{"model": "image captioner", "dataset": "regions of photos with short descriptions (Visual Genome)", "train_examples": 101725, "image_size": 48, "crop_scale_min": 0.5, "horizontal_flip": true, "tokenizer": "word", "vocab_size": 6471, "encoder_arch": "vit", "encoder_norm": "layernorm", "encoder_norm_position": "pre", "encoder_activation": "gelu", "encoder_head_dim": 32, "encoder_fused_qkv": true, "encoder_bias": "none", "encoder_qk_norm": false, "encoder_layer_scale_init": 0.1, "encoder_parallel_block": false, "encoder_moe": "top_k", "encoder_num_experts": 4, "encoder_moe_every": 1, "encoder_expert_mlp_ratio": 1, "encoder_experts_per_token": 2, "encoder_shared_expert": false, "encoder_patch_size": [8, 8], "encoder_conv_stem": false, "encoder_layers": 8, "encoder_width": 384, "encoder_positions": "learned", "encoder_register_tokens": 4, "fusion": "cross_attention", "label_smoothing": 0.1, "decoder_width": 320, "decoder_layers": 8, "decoder_norm": "layernorm", "decoder_norm_position": "pre", "decoder_activation": "relu", "decoder_mlp_ratio": 4, "decoder_head_dim": 16, "decoder_fused_qkv": true, "decoder_bias": "none", "decoder_qk_norm": true, "decoder_parallel_block": false, "decoder_inner_norm": false, "decoder_positions": "learned", "decoder_cross_attention_every": 1, "decoder_tie_embeddings": false, "residual_init": "none", "optimizer": "adamw", "learning_rate": 0.0014, "beta1": 0.9, "beta2": 0.999, "eps": 1e-06, "max_steps": 15000, "batch_size": 128, "epochs": 18.9, "lr_schedule": "cosine", "final_lr_fraction": 0.01, "warmup_steps": 300, "weight_decay": 0.05}
Rows from block 4 of the text decoder, named by matrix and row number. Rows with one number belong to one attention dimension. Each number is 128 + 32 x the weight over the matrix's rms, rounded and kept within 0 to 255. All counts start at 0. Numbers have three digits each.
# q: attention query, key and value (stacked) (decoder.blocks.4.attn.qkv.weight, 960x320, the q third), inputs 0-106
# k: attention query, key and value (stacked) (decoder.blocks.4.attn.qkv.weight, 960x320, the k third), inputs 0-106
q.85:128071107107163125165170087155106138148172103160104087157161098087125055164120093058086131130116087068121097144133092176091152134152106102128138098128104096146101103065126074209107127173102132168171143112125105115094115171157122132074085142126143133129162090131134102113139135145138106079120176208153089152107133126085099
q.86:176132145140169140151131152127110094097141183148081122124166078080154092138121157104159128092074121097151116099139087140166172119131138181181125107087148138132124146148186123091146108163124115163121181134194137078170126128171122169094118120160141032088134124148152028108114148138095146082133147160190153111121064162054105
q.87:130109140098177119105135175138157150129087123186173138156134124178078073172139170152132076076149179168114122164085105148171143107138106117106095120149135147123128046174146173095132099060112157039150130107113141164213145176124137110170138073134105166142132100105141134111133156126140143130163151108143102157111116172129093
q.88:126111068140167164161148122131088113149148133135110125153117138133133168092133119085103130175108054128169135085138142138112128166127117114137144116146112069118134167057099146142136133184103100191115130128133151108105137134143161130086089171118118129135128113146107131134148093146133070118060123145106184127119156134147162
q.89:150068103150192168147204121104120052137080192160131135149178118127075131122126161135147098121138083144166134103093154175121138193202111133161121152119140096128137112153083202103144088174127147129181126172132139134145152151121189152107108130075114166174150105102108137161166126112132053129011139072120201125131188135069103
q.90:116145160139048115118086133128151140116126132080133141079103148162159195105142120195160185153140148155083154166141152067147085124122131151094111157146152166088161141185134111111118132074161133086119112140112115132108134075070102136169152119126142101105119189106107126118122102124105180173154115102112137104191118115157128
q.91:142177117119074150146084135118126162192163146128094100106087179158141188134146076129170201215176141108115110156134112152111116114163178148154089118117124123106117149086095061089127132094141104125127092091148164110094106088123118134170109131131162097078145151134107152099155053066121130158163143125136125097148104126136118
q.92:142166147124128120071092142127172120112059115115188171144119147152134137105117179172151110081101168156112146123137153116171126123105127162117144148131167178129113084204136161093127113099132152063102163146113123133207147105099139123152183091124072109131095163115147154149104174152133163114133120107109130108124129114150107
q.93:098144126146128082139147133118084121122145114066071109089127103061158149128129112104116136118142109143146133106176139132088133104100132131112118130135121135108131195086121120094156125166134109169104103118138140140082142118149097150083089148150156085087146126140098104141199093122093115145110101162140161121172130091136194
q.94:090067148097095091170150061128136121098125102129069120090128094105122090116098066122128132162120074095147147153135145105069123188111077117118147155183104063111106128071109117198090168176144113152157149105087067163012130174089125107095095140146147164162169093149084111126102117166104089138106127172118150144147181124140158
q.95:143180136111108192125090158112131190239170110117143116151100208166178159158166115116173185191168183117093124160107111134140117104113190118164084115096113153110132113095122118103115120073108112121090059152149166120235132084123120126169134143116141108115106147110144182107124106102180161141195143115111095093108078100135102
q.96:163149154117110115116092134148170135125125118111136190153107148128134151118189123112109091088106161166123084136153158090112072172123115112106121130132164146111103120147112187085106138070146081134147129142081183169179148080133151182186129059133104065143136165042120171176137123109132169083135102061106155117151148116130114
q.97:103106136141092108160106086133158117126087125176156131132088163135110139129087155158121090179163137110190095209091121155176175148108161119137119085135164128105057114126114140092133165135164219059119079110121096117127140149071109098156133128105189155098135138165112111092078098089141154136166183175116146121164132079144132
q.98:113118166178124126149147107145144152121099114132169134134129152140089079094082105151136079143136115111131155129090133126141153137135103183103125139126133125083109184143071133153135174136120114152142171080115101149124121153112124110178086134098066185130161157154146165124111190113167089146145121113079122119090083101153139
q.99:128121176185129110152130128167124142139129080185208096196143169122101077147042128153142076177183146093161103150065146157141207129135163113157122047130105133151079079181099101148175154133164222151105042134140072092123108166084123073118110130101147164104160114201155146092137093105162092146118201162119121026171059096145096
q.100:046121191170095097110122133115134124117127117161108147096104117172085154135086186155196129113111161133150156138053117099164192114110127136146150122087175114168063161172087128148157173128128172081118108141096106179194135090112061094106147171118114195112149149194138096125053177103147172142121127150074131097168137092164135
q.101:136112095083148186156139134128107099152123134149108122165159166110151092128103126157138171127134121117060104171145106156128113162143148101131089121159098115169154122092167070168135109133102138167141123138156112096128083137116163178089145140152145061148135126151146150086176102120127092111126179093137172105099118138039113
q.102:110147139113100072083096165117172128139137110095113146143130067148133153127195138101152120055098155203096149119094153085105111150156087147114134145151177169148121152156137183124152159070150089112123159179037145159168173084133131185174180097135076103111120141107100151214117131131148123167118100075091106159173178130190137
q.103:065081161146127125117130116071115155085128145108116097066103073166126153159146129105135208134148127133118166125135110118120125108098134160147154160084132095132112132091157129145101087143130128114153100109124123138092128080160080069078122173106155187139128121110092029112094147138110142138095065157174091143126130144123148
q.104:204165039133144168184118095180097082155082185089163150130122185116178130120123115151122093188128102128151101134174125122137095114138155138087121139146081086124134152126115097089152117145127130143104163100193118057136093160115189109133138124102091106133076126178179179107157118154127160079157152134115158143065083080171137
q.105:159134098094158128125117159103109114144182127116068099135151124054137094123177127092069180099130110135111109095145144152118076155157131090156098127149131158112149081112166127110118111143122117130142117167118146136086136147133156155102138085204205081138157064048099123148156082104099081132127143109198128111187166193063116
q.106:100115143146105092084140134112143132109131132105124111083126065144127169152143136088124167146116130120163161094139127121131142091074121155133178135088154139124117146120109125129130134142137139102135096120117124152118136077176068079084122151088155171118131102146097057159103133157105180136107082172138086162108150151158137
q.107:138086066151168123142121113116122112115122149135132063130143130079127110109092145170117121193131086092189114111126116167142153099147132101109116126110089126105110117150126132151136132191152165121107125110161106113058153185094150097137127109130153190105124106143107088116137080159108102159166161178173124140115128118121129
q.108:180153113116175107082135108175120137177181122073141094129127119110209177129205105140091124123101080139075162084182136118076119084114124120104143113128114164116205095174121096108103128153126122167109084131159151116119063118183182175123117116159132087106103099090126138166155141170079145134118140086135094154057136168116103
q.109:113150089139120173124084120133126111094127150106087137078123129129160128105168145107146123091076091137168154072138107128129104122165123147130104130108125134159116169080104157149095114160135049051092194111113159132139175121149134181160179174186090132166081128128120135143116125179103128114146066148155187180150158120164184
q.110:096147153153113128124205144093110174130154137136153130156139120128035101127074103124099115088168128109115156141116126107123136110083099130117151130148069151098161123122116159182109096113102085140135157108141110142128154169168067096092095151111128178125153163118130150130147126126136072130115090132129111110119090166152125
q.111:132165148079092120115123146125162131133109118129109193114107119173134171135164110073131139062110172151084126151142127092103069160118095123122149132130182128116143165086155133099132153063123070141148146155070168140174141079164113150158135133112095100141115170109141167141103162113156168143117086091060127171117180150150123
q.112:061136131151089129160115124150093115121146135148159166165108157120060104094057136110145126135146101146126163111087138127139157134160166146144093116154102138151132095133101160155104167121155099121127099052189151143151148123051128095161104135177186115141122144074161159076089135156184102140118176186099147144133167167095155
q.113:185160167129138140119113131183159142155099117125114151135158182134151107149129095167105089084074167142125064178155134166191071173076091159106142132095186139162085111108162135095136127077183136111120103134117080073149127133160127155143137107091136127116110181107177134152175172133077142101110129082172141106154118120085088
q.114:089162098134097106139127150120124133147158130143118140207073111119068165144110145103103105174128125132127183061098170111144094151110166116160126122174074184113139119122116117117071124113111097150156136072149189157148192162147130090107123155154130118134154142109154111128100105146134093120055125158105146094141151148147130
q.115:097105066087144141160120150092111117123150122129146130183105112118080107111139162099129097155142103096107183021102167096090109140151141134143099116176056150056149113118103115108086132147118141166197119108112154124107137158101115108114122115171129152170140095130100118130109111145150115146100174167104120135111134166176108
q.116:158175151072162163107186184089155205144115074148090099066098136099116097186214144107049144096160093106102121122169137172165082118115135132075176115100115144067108054049198133131095104094101083130148073112118117124150057155109175089147178094157123135140172146105131130184154127171095123108151132119139118142123081152094107
q.117:115101073104111130173107104105095142170097115062127128150138127143146126140108140077134104048179086182088190119122148079118163147122158123137138142093074135148149119126133129144120148133104098095135124124139136105152081120128147139128088170147144189147118139195148161110101136065121057144124103105135157135081146124148149
q.118:114072122192161139137121094132123061105143149075161109131144080141130118081056165178109106115116165145126161146109102156162186134168150172122138129104103100192152077130099150198191079152144131118142096113166100111168130143169082135119068103126156150094139104159119126114124170069116129125182178109161153142068140110129150
q.119:134187174071098113085114131136122143132075070140118159109100148161168176202141088144082205151105181137080098127122092085145047123079089120093116108184150171134078162129167082097128106070158134109166133144084129175134165108109052124150163141098109067101138166057121087146163091214119186079126075156113141129158113126092099
q.120:168143105094115136106147133059120175136087089153080089068151108163158191189187110062085190165173180107105105168136119125133112087093122085146137103109106198116089140099145092126127133151062088094123171151086186159107115127098105105152103142126108111143146145136075142157101073127170123105142093110088107155091113132115141
q.121:128111170144183142125152118075144133129189184138122149101084086056078090094172141127145126110113118104129096126147163146094133148190151139132157173106201116087213104137147161130075101139087147145140126159118102099128127145141185142098126122149133160120122071136154114138104190081083125183148189095146112118167098105135139
q.122:176125183174138147134164085147149141107125168142144140068103100111132111131148163174130096120119165102167105192163091131194122112127097159142166117120174129108108146099103184162102100164094133137052111123128153190105081150156051139141134163102117118064108136147152149104113173140226161139146132155110150174114146099161143
q.123:140128066110135114128111124179108130150135088142094079188219183175168159108096127096183063147146073127150154081091133141093160155124140098116074092109034089128087141097099089110178191152143123158127171139158144028085102110122160132121110129142134150191113132157110166133155087132111068149093128161133122125113133151113119
q.124:072111125103099100138106139113092137135099096138129125160097105141082156151101133094118150134210126156081210081084103096055163122136145095113105127173075108132125161158048114112129183117107143110137155114117145162092151095077105120155126150158150154144133140154084129102077058146200081130112060201093147155114189153141164
q.125:121113102076184122119122134109116108090139084109083110140174152098127090100121116105142135151119063139108100053096178149074115166153113142070075078127100131112146104122153082055122179107161168143173143164071087046112130110085154122135101075123136130199136105090060133177152134190088135142107157112122096106119129166074118
q.126:143149174178136102127140138141154097122172179139158143051117161089161095121167133177152150152063150121184093192173126121153140083112075135160150159119203118102124153167151145122125069138120141137088132164147133173140121139172137133084163128111088104068092088124174102126178157119085185143145128075147114105183094067176117
q.127:132094124209122125091113117169131082153126181125147119161166117145140159066082138187204096137098119148193117198149084177106210103159147088151138187104172046207140148160140139217194099157148133111073143143162074122128126103192115157115121120113143153088137146185124115087103123064086139140109104104174137117131165100129134
q.128:165194128102141139073160140111132132127179130177106121131117123105077046158162117164108111094157125142146135125136134091127127062157130090110172111117128136153117177163199136096102103105082118079138115155097143145202146082160094162086170107102087129083114148150155123113155163111129132063186157133143087059085116120163161
q.129:128103119139175123149139143130129097129119152124105179110179098126056070142099185129130103107100134138143181085103113118122104089145130097100135128112111129131118153152102140121108125095089127172132094181156140174149148098145150173116183135122132113083142127171161121161185149129135154084142167135143112073130094141150165
q.130:109132117137095141159095164171055167121136116154156134141131127114165132119118085083088134098098138125119105131150131114101140160032073126217135124145150136141153130126134132185159093199146071146136132139110100048058081091147143122124092136130142116172064130118067147114132140157134123181094067123126152164134134098164164
q.131:144170169141135160107170141114158117104164176128090166119132096121131116117147156133189095134083099155110141114136120102183120163150106154112122158108173173135129166176123146048091119128125162132117132131123119140137149132123142150103178115178105135102133151147169059101065193116128148115128128121109145127107124163129142
q.132:124091072091171140114146182154155141139130100135098074112119111120158107125199044093149121167190138114116108121081127164126113143167135090071153088108127176131086103106133141065103179128109147075150165137091106145157154168134104147193115157125092121135178137088102162141094105138139112081136158102123097118161157154068093
q.133:161131095085070158145095118132172121148091117097152198113058123180185142154174129116168147147119196157101082156107123166164057225161128153083142157116113125101092105053118107091121139092116147114140142100089127114134078154101100144192054130182149121191111177070121142119070116106173155099156191103036193172117124149124104
q.134:086071107094133084163105114140205165099092071144126071140122116108166144144170071070149152168194121136114089119120160118073127190084114142116108112133133143123109117090098149115137190161147177096168117107088110096124179168100103152162064170116120149205140082100041152135138118162123117174096155118141106124151180089125114
q.135:130115133129128109160084124133075161139106108112192088144138174089148165121110085104080160137169142124091084148161136126112147131111134109133120139166101132139150087109157105179157108114141071095127106095111072103077133139117129101138065112112139126155115130091121163149159068133108104165131100092120131197173142106118100
q.136:152138108088051123125161118096145132118134099132138159137045173207125127175168142147175109144149171140096147180131110150179091161136145165101144106100114119102106164110128128044096160115090184096099118109105163112179073129142094137196101136127142196159125177065145110105026141088144157089159140158047169118066148188135105
q.137:110144136141185154105184144120115147132159157121116137140144103110111143080167150162147087110104093138151150076140142109135130113146144128076161131111128151137112157177146139074136086126144148126129134150153112139160159110151168138097208113145071102048126101132164099106127155124104122108151134108168096091120156136095113
q.138:184112115153113105121138115134087102130137167079175123101171133180126142110093136111083085119089107099143155091101103149198135139131102146093113133117151149134121140195125118123110119116126090135119157158118168146096069127119213129138144086123105135071130143122176130137137126110125150140145095118116122160102103172097125
q.139:131154187144105172098127117117118109164127147138127180112105159114097132138073194210110142118089146096175099190157147111110151073127185090158135167126124064134188110122130123225121128079139140178099128122159133161112100098124089088100158115108173141125138125177136101121135104082114127124154095166111184162118100109140102
q.140:132159128134108080134105142102064172153135079154164070124158207119091114185099138123053119061145112105155166122160110111119183038084099087159145084111065066163146135146153102185114126178114070140125078132159162118128109052147168111090127138077123153121065097162175182148200110116152141174125087143139108110079113137207155
q.141:111142113095099141144126074124207124118105158131105149120112069066120157102189097118178164147107092138091031122145183096094095207109133140116139191131155171134162154120122129096125111067173134085161178103068062111118159150080079145150131103142103091210082151118056130140086108107137141129135132097115136131172129086118095
q.142:126109156189159096151094170145060110136142135136167071144116191148163146153011095141062137119143133124128216146126097138097165036134147136175103094178147107102143106123130122193181142198132111170111090097188133119074110133159170120120096134102177149089171101127120112114183126179071080169100104176185128129134103107141165
q.143:092071111153214145146165138136166057109140153093041143102166072140131149082074154101206105145093099101182204063045138128142133116135117172133085091103151115128090107138063155124155155146169158192131163148194156165137173175132136116086184145147129099071212072193122121150126176160141109131079137175179104108151144133055171
k.85:098098132157123164144139127107164085111152167125115186069148148117144182056154130126155155081137072134126130092083120088165076099145136117087105155108123138084174167149084144175138132171112136116085107166142154179166123134143177124115168159140046145118127092137125142124107173180108139121089111156079174132134172136154188
k.86:168155071131119171096147139105173121135145142082097184187150163133148135109146163128115133097143136153134074118125139153208110132099166117169177123075113128068110063106017138106108095102055107107134133156150180084162103097079210102228115110147090192154151218057149146133141111085168130121142112139043146115165134155136112
k.87:169083202110214187134167093103172065113156124094083085116200120152174167119153115086094130138153065061090143115084186131163106162112152120160185112105026131130211127097130125086078171101167109132192143188089112078105039128084174129104091114153119129127180111162151130176145101058075106152085099077060108035105117141061090
k.88:091109119174109114160124087154134138132094134110125178123107128080086151106106176138080163158118119092162111100097117154156152126147144108167129163160142167146083133145084110128098103167079150134138174148167129199178173107157095197144109108075111086072083167117112163122106162146206146119115140147140135133126171106093162
k.89:142136180149169149180127074117117159101196151100113162158085124069101161112103139126101156139157168080103170116107145116174111151174210162182143119182091168094106124093089135103042096120099146147142199113154146156144118133184119191104094146107168082074129146134108112156131184112154108106097135147086206118122107117074174
k.90:124169126104138109115100172188106156154143107183164111145112111120102054191086110144165092159103191171107136150175112116069145140131071159105102104157194094177095121124180116108163140116177126148099102108118080071081175161120102117126172116131189158137126122136150102099110097114106124131173177115186113169135100089181097
k.91:095120113119126099146094171159124082125088138126143171060131135138099088149118133151168127149091119162155138146150111106059146145154084091125139190128142098157096157148122178170131132179139148141090099128117085152079188140139108093149143120097148165139135126166117121162096141172164141109161126114125124130136153082173147
k.92:185148122120171151094145143133087165137113101129131078203139128136149103159132110104075102121146151138109123151186144150114155141054153144137113067133103161136176076108180128080150138067135106125140153127119156043113081150117110143118087134146175096170123109123160120097130085054103115150108121104151119141098065181117082
k.93:094158085143065073127101101150151122084123134115127161107061134130109148098116160141173145099103167124103106140115095148133078137169095130127101169107190076128077132116098114148139066167098162119110140106120100147171175098176109145152170125141097140124132160085129175121094142169133112101124141153139132148139162105142175
k.94:084141178170092120145141149163131164111144205157178148079107137099140105102082097138208140131133150110117140122121088121172100069155107157059079133139207150145135172167145083139158137178144118151061072102167120159154110172155130097095160124111088135059108100124154137082150180178114169149127135182158150159136091083200173
k.95:125057117107162126109133158154101067160069105123099150085160143154129099171182098101080128151121064116203123159112140112081159160110138086137117174143142119136145146153157186182121173116156131123125127159104114172079160079088124096150107138125139194195165081135085137167084112126132153106122091081107124129138158172113073
k.96:129089053116115099129162167085123125116192096124074122108173110159116136164122125176108133106129107081090124168149104093131143107176085121100125112048082119145166166114193097162131158096136177130116155152119140146119144152114089144084177131140117111121157105185153132122130113151093099165136166188174061051108154114157149
k.97:143158115111141191129149137137118171132092152174159134114117100155139130160139197101089068116116100180123129157181140132111126131074125161172204127149134158160133086092132155117113138090097120173083080109137168148147098153162123133136113075092126121153118120165191095140136078118107087133067089065124130162085110130129106
k.98:161156159086121136104126103099165165107154130091117121185132095167174222131134110160137167122171132122126132086192124112135080161115145130094100109070122157103175090126150031128160121118140110164139135140105177122090106137109170115132140156160121123134121153111116120107151084122082142140108061102094120118157084162152113
k.99:212163120104097179135123108132132165101075144169136164120068119128100141191159184096097127132154159169130132119237104120094106143005161138121177099140134138116152110095149140123129127137067105156086093061131184103158094124151094110129123147101143150120072144159154090094076052091144192099103083115104112153105083163168154
k.100:229172064057141160127152089095182114168145142150148090129089074128155137155112135114062092166166059139084150142133101074113134150161140150071136076151106165106175103115127115129141118115199119207128140079092174116054095168084121128165132160085127093115148108137073111084132067113147098103116097123144095156105089119111142
k.101:135103143214132135123081098152112148099120147121142185101109134068131162124170156110083147192137129181170165085124151126126101086074147115105135176177110086115074151098095179087077131162065126138126136139196152163169193170148180123077109122123130141136090199130156115155088126149173201108119151222101187175092150079162193
k.102:141120093096116084115126149047121117103204094156092117117148143175105078117117101144122147135114123075043123172099115113158143111212093144100112098095114166131145184178121091150136092103151163083177171117110175145073124137138100140135143119123125133131169127135079154146172156141142072152152166165166111097119131137109139
k.103:053090146102170151151153160146125112167147116113144041141144137095092057130119102057126108160146106076121108128078155118113168146158155161175116118186090129127153123084057122094120178167153122134148088104121080128123130136113101137171079163172178138171176030111051156111147158115174074156187171095117137171112130130086137
k.104:153188173231069179062137133156086141155096202074165231197159141088192199119142102164123126158091134175191144118139123174184128130104155088166138183125138137129111077155160142102088079120098116189112167197179151121203139120157218130151100059154134109119084232104202112122121114138132196140116072118088180141149096117104111
k.105:006059142136163087154112159169136099073093103174112149066132143125058060096109150149207120095086151167138122137126110165106140126113069129129144154169151080148048140137137180124072144161063180037095118099132063151200169117160067142077128101110099160115117093137149127174097227130113156089136186142151149123097221119149130
k.106:110154140100154117147135122167136071182119134118122067115138121127112074133095107093153092109123131086125084148070147103127164128167151150152098081139158133144154122119127137126153160132199078140135097114114061077103123104098082149147126163154136103153149053108070118150189133132132082144132146058170113117140120144081106
k.107:072163192130124162116128141151108129125062163130157144147105131128113130132152157131170089125111150171184117119143154149121138171048131133190145155160151106152099072143098184091099101125082096069089113128146082134176119084137133122167096090140116149121092131128179090120146119096105139096111107044107175164151127148098085
k.108:141091131124128066150126109141108067122102132120077165100126156113080101139120078132149177091134140110146086144111115137104116110166094099089118143109155080137123203143167108149131122097142129141208131154110073123112157121128078126056138159115142115101116125136134153145145158133124203155161157127140120085145159101150136
k.109:101146140145090174089145118097139121143142135101180124201162154142161097072105127159162167147112073132124156110066170152176154156142159134148117164161130153133112100188092123098124125126202168098143145124123131123111111115100156083172125089118102123159118114108124144155153156121145133105145141091117144116145124119090092
k.110:129169118146120091141097106164157136169124129146110073138092154122181176088130135100180100111136179063150120098121091162144116114137159150135059102094152108111117105098083127139182126167149068124146112145108102081143132108103193129170155206127110159109132141061095154083084116144126099167131133130107122151195096148165102
k.111:127110119134123080119137136093100142099209107097115104101167122144151154127126067139091159116143128087090143149085133099165126065221108138102110106091126156137164157150144093178180129118189159124126155169099173129062129137108165128104143133162139090160175124107074160160146131164126101154119138196159092087148115121142126
k.112:145106176091142138115148118098142115122075063120093111139135109153138133137118125053123177135086120119136153115131088142039114148111071100148166104097124120179146152101149112148151098181107169085194185153109123146154115117162113172088155135072144104187098118166091102198111166195085195109088076130097131131112147103116160
k.113:064127096222146124145125154067135115123136153145120153106187149147162115106076185159212109126161090110149138131063104153150184068175135134132069129072117134114100107159110111130131151184111166112113139158210167092141078158117179062130085115192111111089146151132146149123112204119138050120122166137094168154081135082113170
k.114:111111134087117118129103085109168120080105105120152087105159114167170101123110132132144126131097122158117175100107085127058133126177051138150194104100140130137115132132142195118117117158168172138163135163095101127141102124113115187141142108059142164091139098154126142158081220192087136165123147111120108128095141108128152
k.115:166091129045108076127116067114114110088092112125144094131113131158090138105156108111147175139095120184086166107142132099094073165168059118145207124154143104123169183149141195130107092128130117073197164104069098156143106085131119194106201127067123140124109124133140102130113161211045166125149100139120137119118163156087141
k.116:102108091123190129155158137170120113098217145127069067132161172111143095117108175211166121116142166095156119145168151136123139093112087122120047090117140140108079097148117106139108203170171156159076165127134163093181142128088117096118181102145111140076149086137185215078109151191107089134202171159150126166107109096113158
k.117:140123124116083092126103103113171125133118116131121137136067084158119171118062117119162190136137224111132149152093173108139131120130113140146037103146138076105157127136100090125158136186150127113182146148123110155136205153149093125149137129160139127141126144098121055075098106114124147169139128184110151148148099095166116
k.118:159171127120099129108182088171128086192068121154133137175109151142119125135136084125131126162109115103118145143125110135142141125140114110147191121170170084155146149120152099132170122094147114065150118118115064164141162099134147173127125127115101137150156154124140117118158073089101170130097083104108087089145133168133095
k.119:097085088163224165158148153130095104097183126082106089067178136143131104100127137112125096144128092114118128097079138152087154126143162171130078113109053209104116094133147111137092167134090138184125130119131182046135085107129121134139095108139112135112170086118098174144150185141125053111113175123133106113134122124095170
k.120:106125132126178117152129185168102091099150131102089113095110088087126089140109112164077106135173159138129121157153166154124134134094157200177034119165163126072114106154136126201125154108155136191070088078127179129196122167101107151129105083163143088063173109096092114086158097099167047137161127175140151135195126082138088
k.121:162102151100113154078157103136177128183148166173137125167126137153086115131111129181116128161161131149149132151127055120149142119123107074098187128177138070161116136165100110057087121146135132090152160142106064153115175147143153073150187113130099165133101175136203129095119072084113215134152164107126119131096149152128111
k.122:118115119164103136117114229174091110177119154083114139144150125113137123136130106121104161160089103143138153161151116122154134128143147122147161192118115188123099124149152067147122102083115121110081123156162127100152123116184150110139129126102123122105138159104187134137129124028181125132172085102157099135101169149162136
k.123:112154135124087093140081136052110150078096096120139160116101131093153162138158148142115159069116139100126082112149157100122109156118149120111075149101149107082152144072136175158185099140161117141104087128125141192090136168089112165094110138159185112138115131113084116110157123192131095121092117143128193136149106096112132
k.124:169120140082128102159100096126142119080132061113095103084099067136146152148147086063107176147163169117093150097104199106090071168090132145113111112090115177104203141096173115125134141121103117153185139113081173129107145176139109164084124149120171138169119086128070070171104127147131123145083121162113098076174114084145109
k.125:141099109113153121142154094044112116090106132164131160136137147145096128105126188167122112113162129133137093120106092103123107140124145111107115165126145076091146116123104168122163112116138131140187144076116124188084115177114129131094131110156097128143142143107105104087177091174074086077114183139098179146149147128060127
k.126:121161154184110145076099156188111177172149191124184155146136166099093107136165143157122066135115091144145104160158129140181153111159166121084192142141089182169062099142097110076089136073092088111065114149162126080114142077149144081197146145127080176105091161119190158149113121042181151126163126050165115126105141171190105
k.127:148182125147082169125111128168146170156147136125158201122082118073163157132171097080098116128101119144131118106144159114166103127088146133118143123152148146166147135090133130122130109113125090179033054134142124108068153105153104099127065183140160094178118143148112138183147103090189167120063093115134099100143124149174087
k.128:091080125159087088151139141174172167217118137144138152106046111074103094141127113131148119164096158072164145182070149129139161105142127147138193141113160088143146175152081153126092135155147102107148121202150056123112138139113080105147148117117063200099195187093148100097114130096149134189179157134107118089091176088167116
k.129:116111149180080167091152129098151138168083132097145208145084141115150138113156081152103130132107155112129160147112141149158153118135144135079159176160095149090110156149120132093090148118052112119208128103197183138156087144148053166149101083116080161129118198070147097081101125120166129084200107145101186126100115157136142
k.130:158091200115130123123153130119127100135100115124104123140143124142141104147103122102131152123094182119136168137167106179111109141135078159155114094172175136144123104103152153147071158159115116118087129119105114128109137164155176146132099117092138151126131126098106105189083163084077091098131121182125125168170151137126149
k.131:145137113172103116131119131110118151128116098165133159125137151159108164118091104149158136145159178093152129105094163112151130105157151164054080057054137162098109106188144152101125161141135145128161132136159152083149135103139105083104112137145104146130143159146127187097142159170127111086132138176108179054135152116113188
k.132:118106093126173114094166095134146158149115128063150128166158137165146180124105142105116140023137099135171119125118114114164137133085131118113129136087097106140127115139106047107214093125153168154164114141129120084128124138138151155072116144138092074159066086125115120118168131138123168154097112084105093103136140154135051
k.133:128103103116172070144125105067135060084177117101100038134242161130100177131136134059096133145139067123096170112188164092136126119180135099145143082119079149123178101091184160108145161150148129138082129100120070111124170122102133194067161113104150073128124119146129180181127099174130133146103124097175116050135116125106146
k.134:097117114070161130104169132125149066125138118107097110152159137153110125119140154154159141058162105137120139172145082134087112137116109079156127158129084088149105085108163102144154072059148165108122135063081087152109108093107148153098162133151150092126076074122136086129143126128097125115137123131133125145153109122105086
k.135:152105123058133138123124121130108094086141098125116048082152102162147124162105134096120099105097065158146106064086100127087103153130087122191112117164083085158139122057118129149176145144199121143090129102071080122102096126102176140166139176102174084165131068201076134194109139165116135169083102114126080177144077150121092
k.136:100176099162171089136145157121163106097188142104140081122210128074070142116155150072090112134160103093123143130120179088146142073139173092140137113079130161144178115167163185137157122190126128140091132121129072099129217127139137137056133092152168097131093132147113169135107136139171124119129146122174118049156140094120144
k.137:104117088143099146130094127155119179160106141162170173108056107169141109085093148148154115121149200106172074115074145150182139139105153154078057125093145122127079128154078092152107141167139135139143103188140137099148136151138121069178114140139073154147140119103113171063131162152117104136138148154073154143095170109125129
k.138:113129125133088174148117154090067200103109111131181172116117152166113113129136133145118132151112144140091111106131139138173098162113118173128079113120111162150124161120113086157165111141113135132120134109138147119154111155151042113115102148110127141186103135131072167076135184122159110077139139144122152187131116153124099
k.139:149190132152096092127103106118086112103189174136113088165041109073148135156139115147120118199121126120098166096129135094112106109168141156181164127183185142107131151125114183073079161097099102130139122132132166153135207106139142116155149108132162179097181174154160127172129097147153181178117118112187111093115084134185178
k.140:109149154162115121160135173192115145136104140137127155130034103064091052153182119123141107156068165139135091187141152160106153152112145150185182174154161133122113184132087156173114112150089099084096154126134105157137127174162078134195106093132113162102155124102099084104097168051169095142153166127107111195113165126133110
k.141:163115103078125094122133108093123039156194105137108057126145110172107133147062132163173121110148107091125165115099123093102101111194085124136117075167084038102131063096146157125097161127185128112155129118103046141082165075129137154135169188144169144114186131131146109127150097173083133164135148151164140073109085130178146
k.142:144116162124116175141112136151128152101053155128102186094125135071151110133180128120106157122112093174135085121140114170094128136051107133120110177152179184164115179117118108153123105107088118151114158138138212144146070149118168070110094123115124101138085120142136106166105115092128148091103076111121116216152123147088118
k.143:145176151138153214095100129119093183150043143160145207175114178177165182094162137166121132072171161160106071133169123139157118149060148132073105187101130167098116109167124064109102129052054132160171115125138234146150068134129132135151125118159098109137060154100171115073149113118077122078155104079085173164154139117088107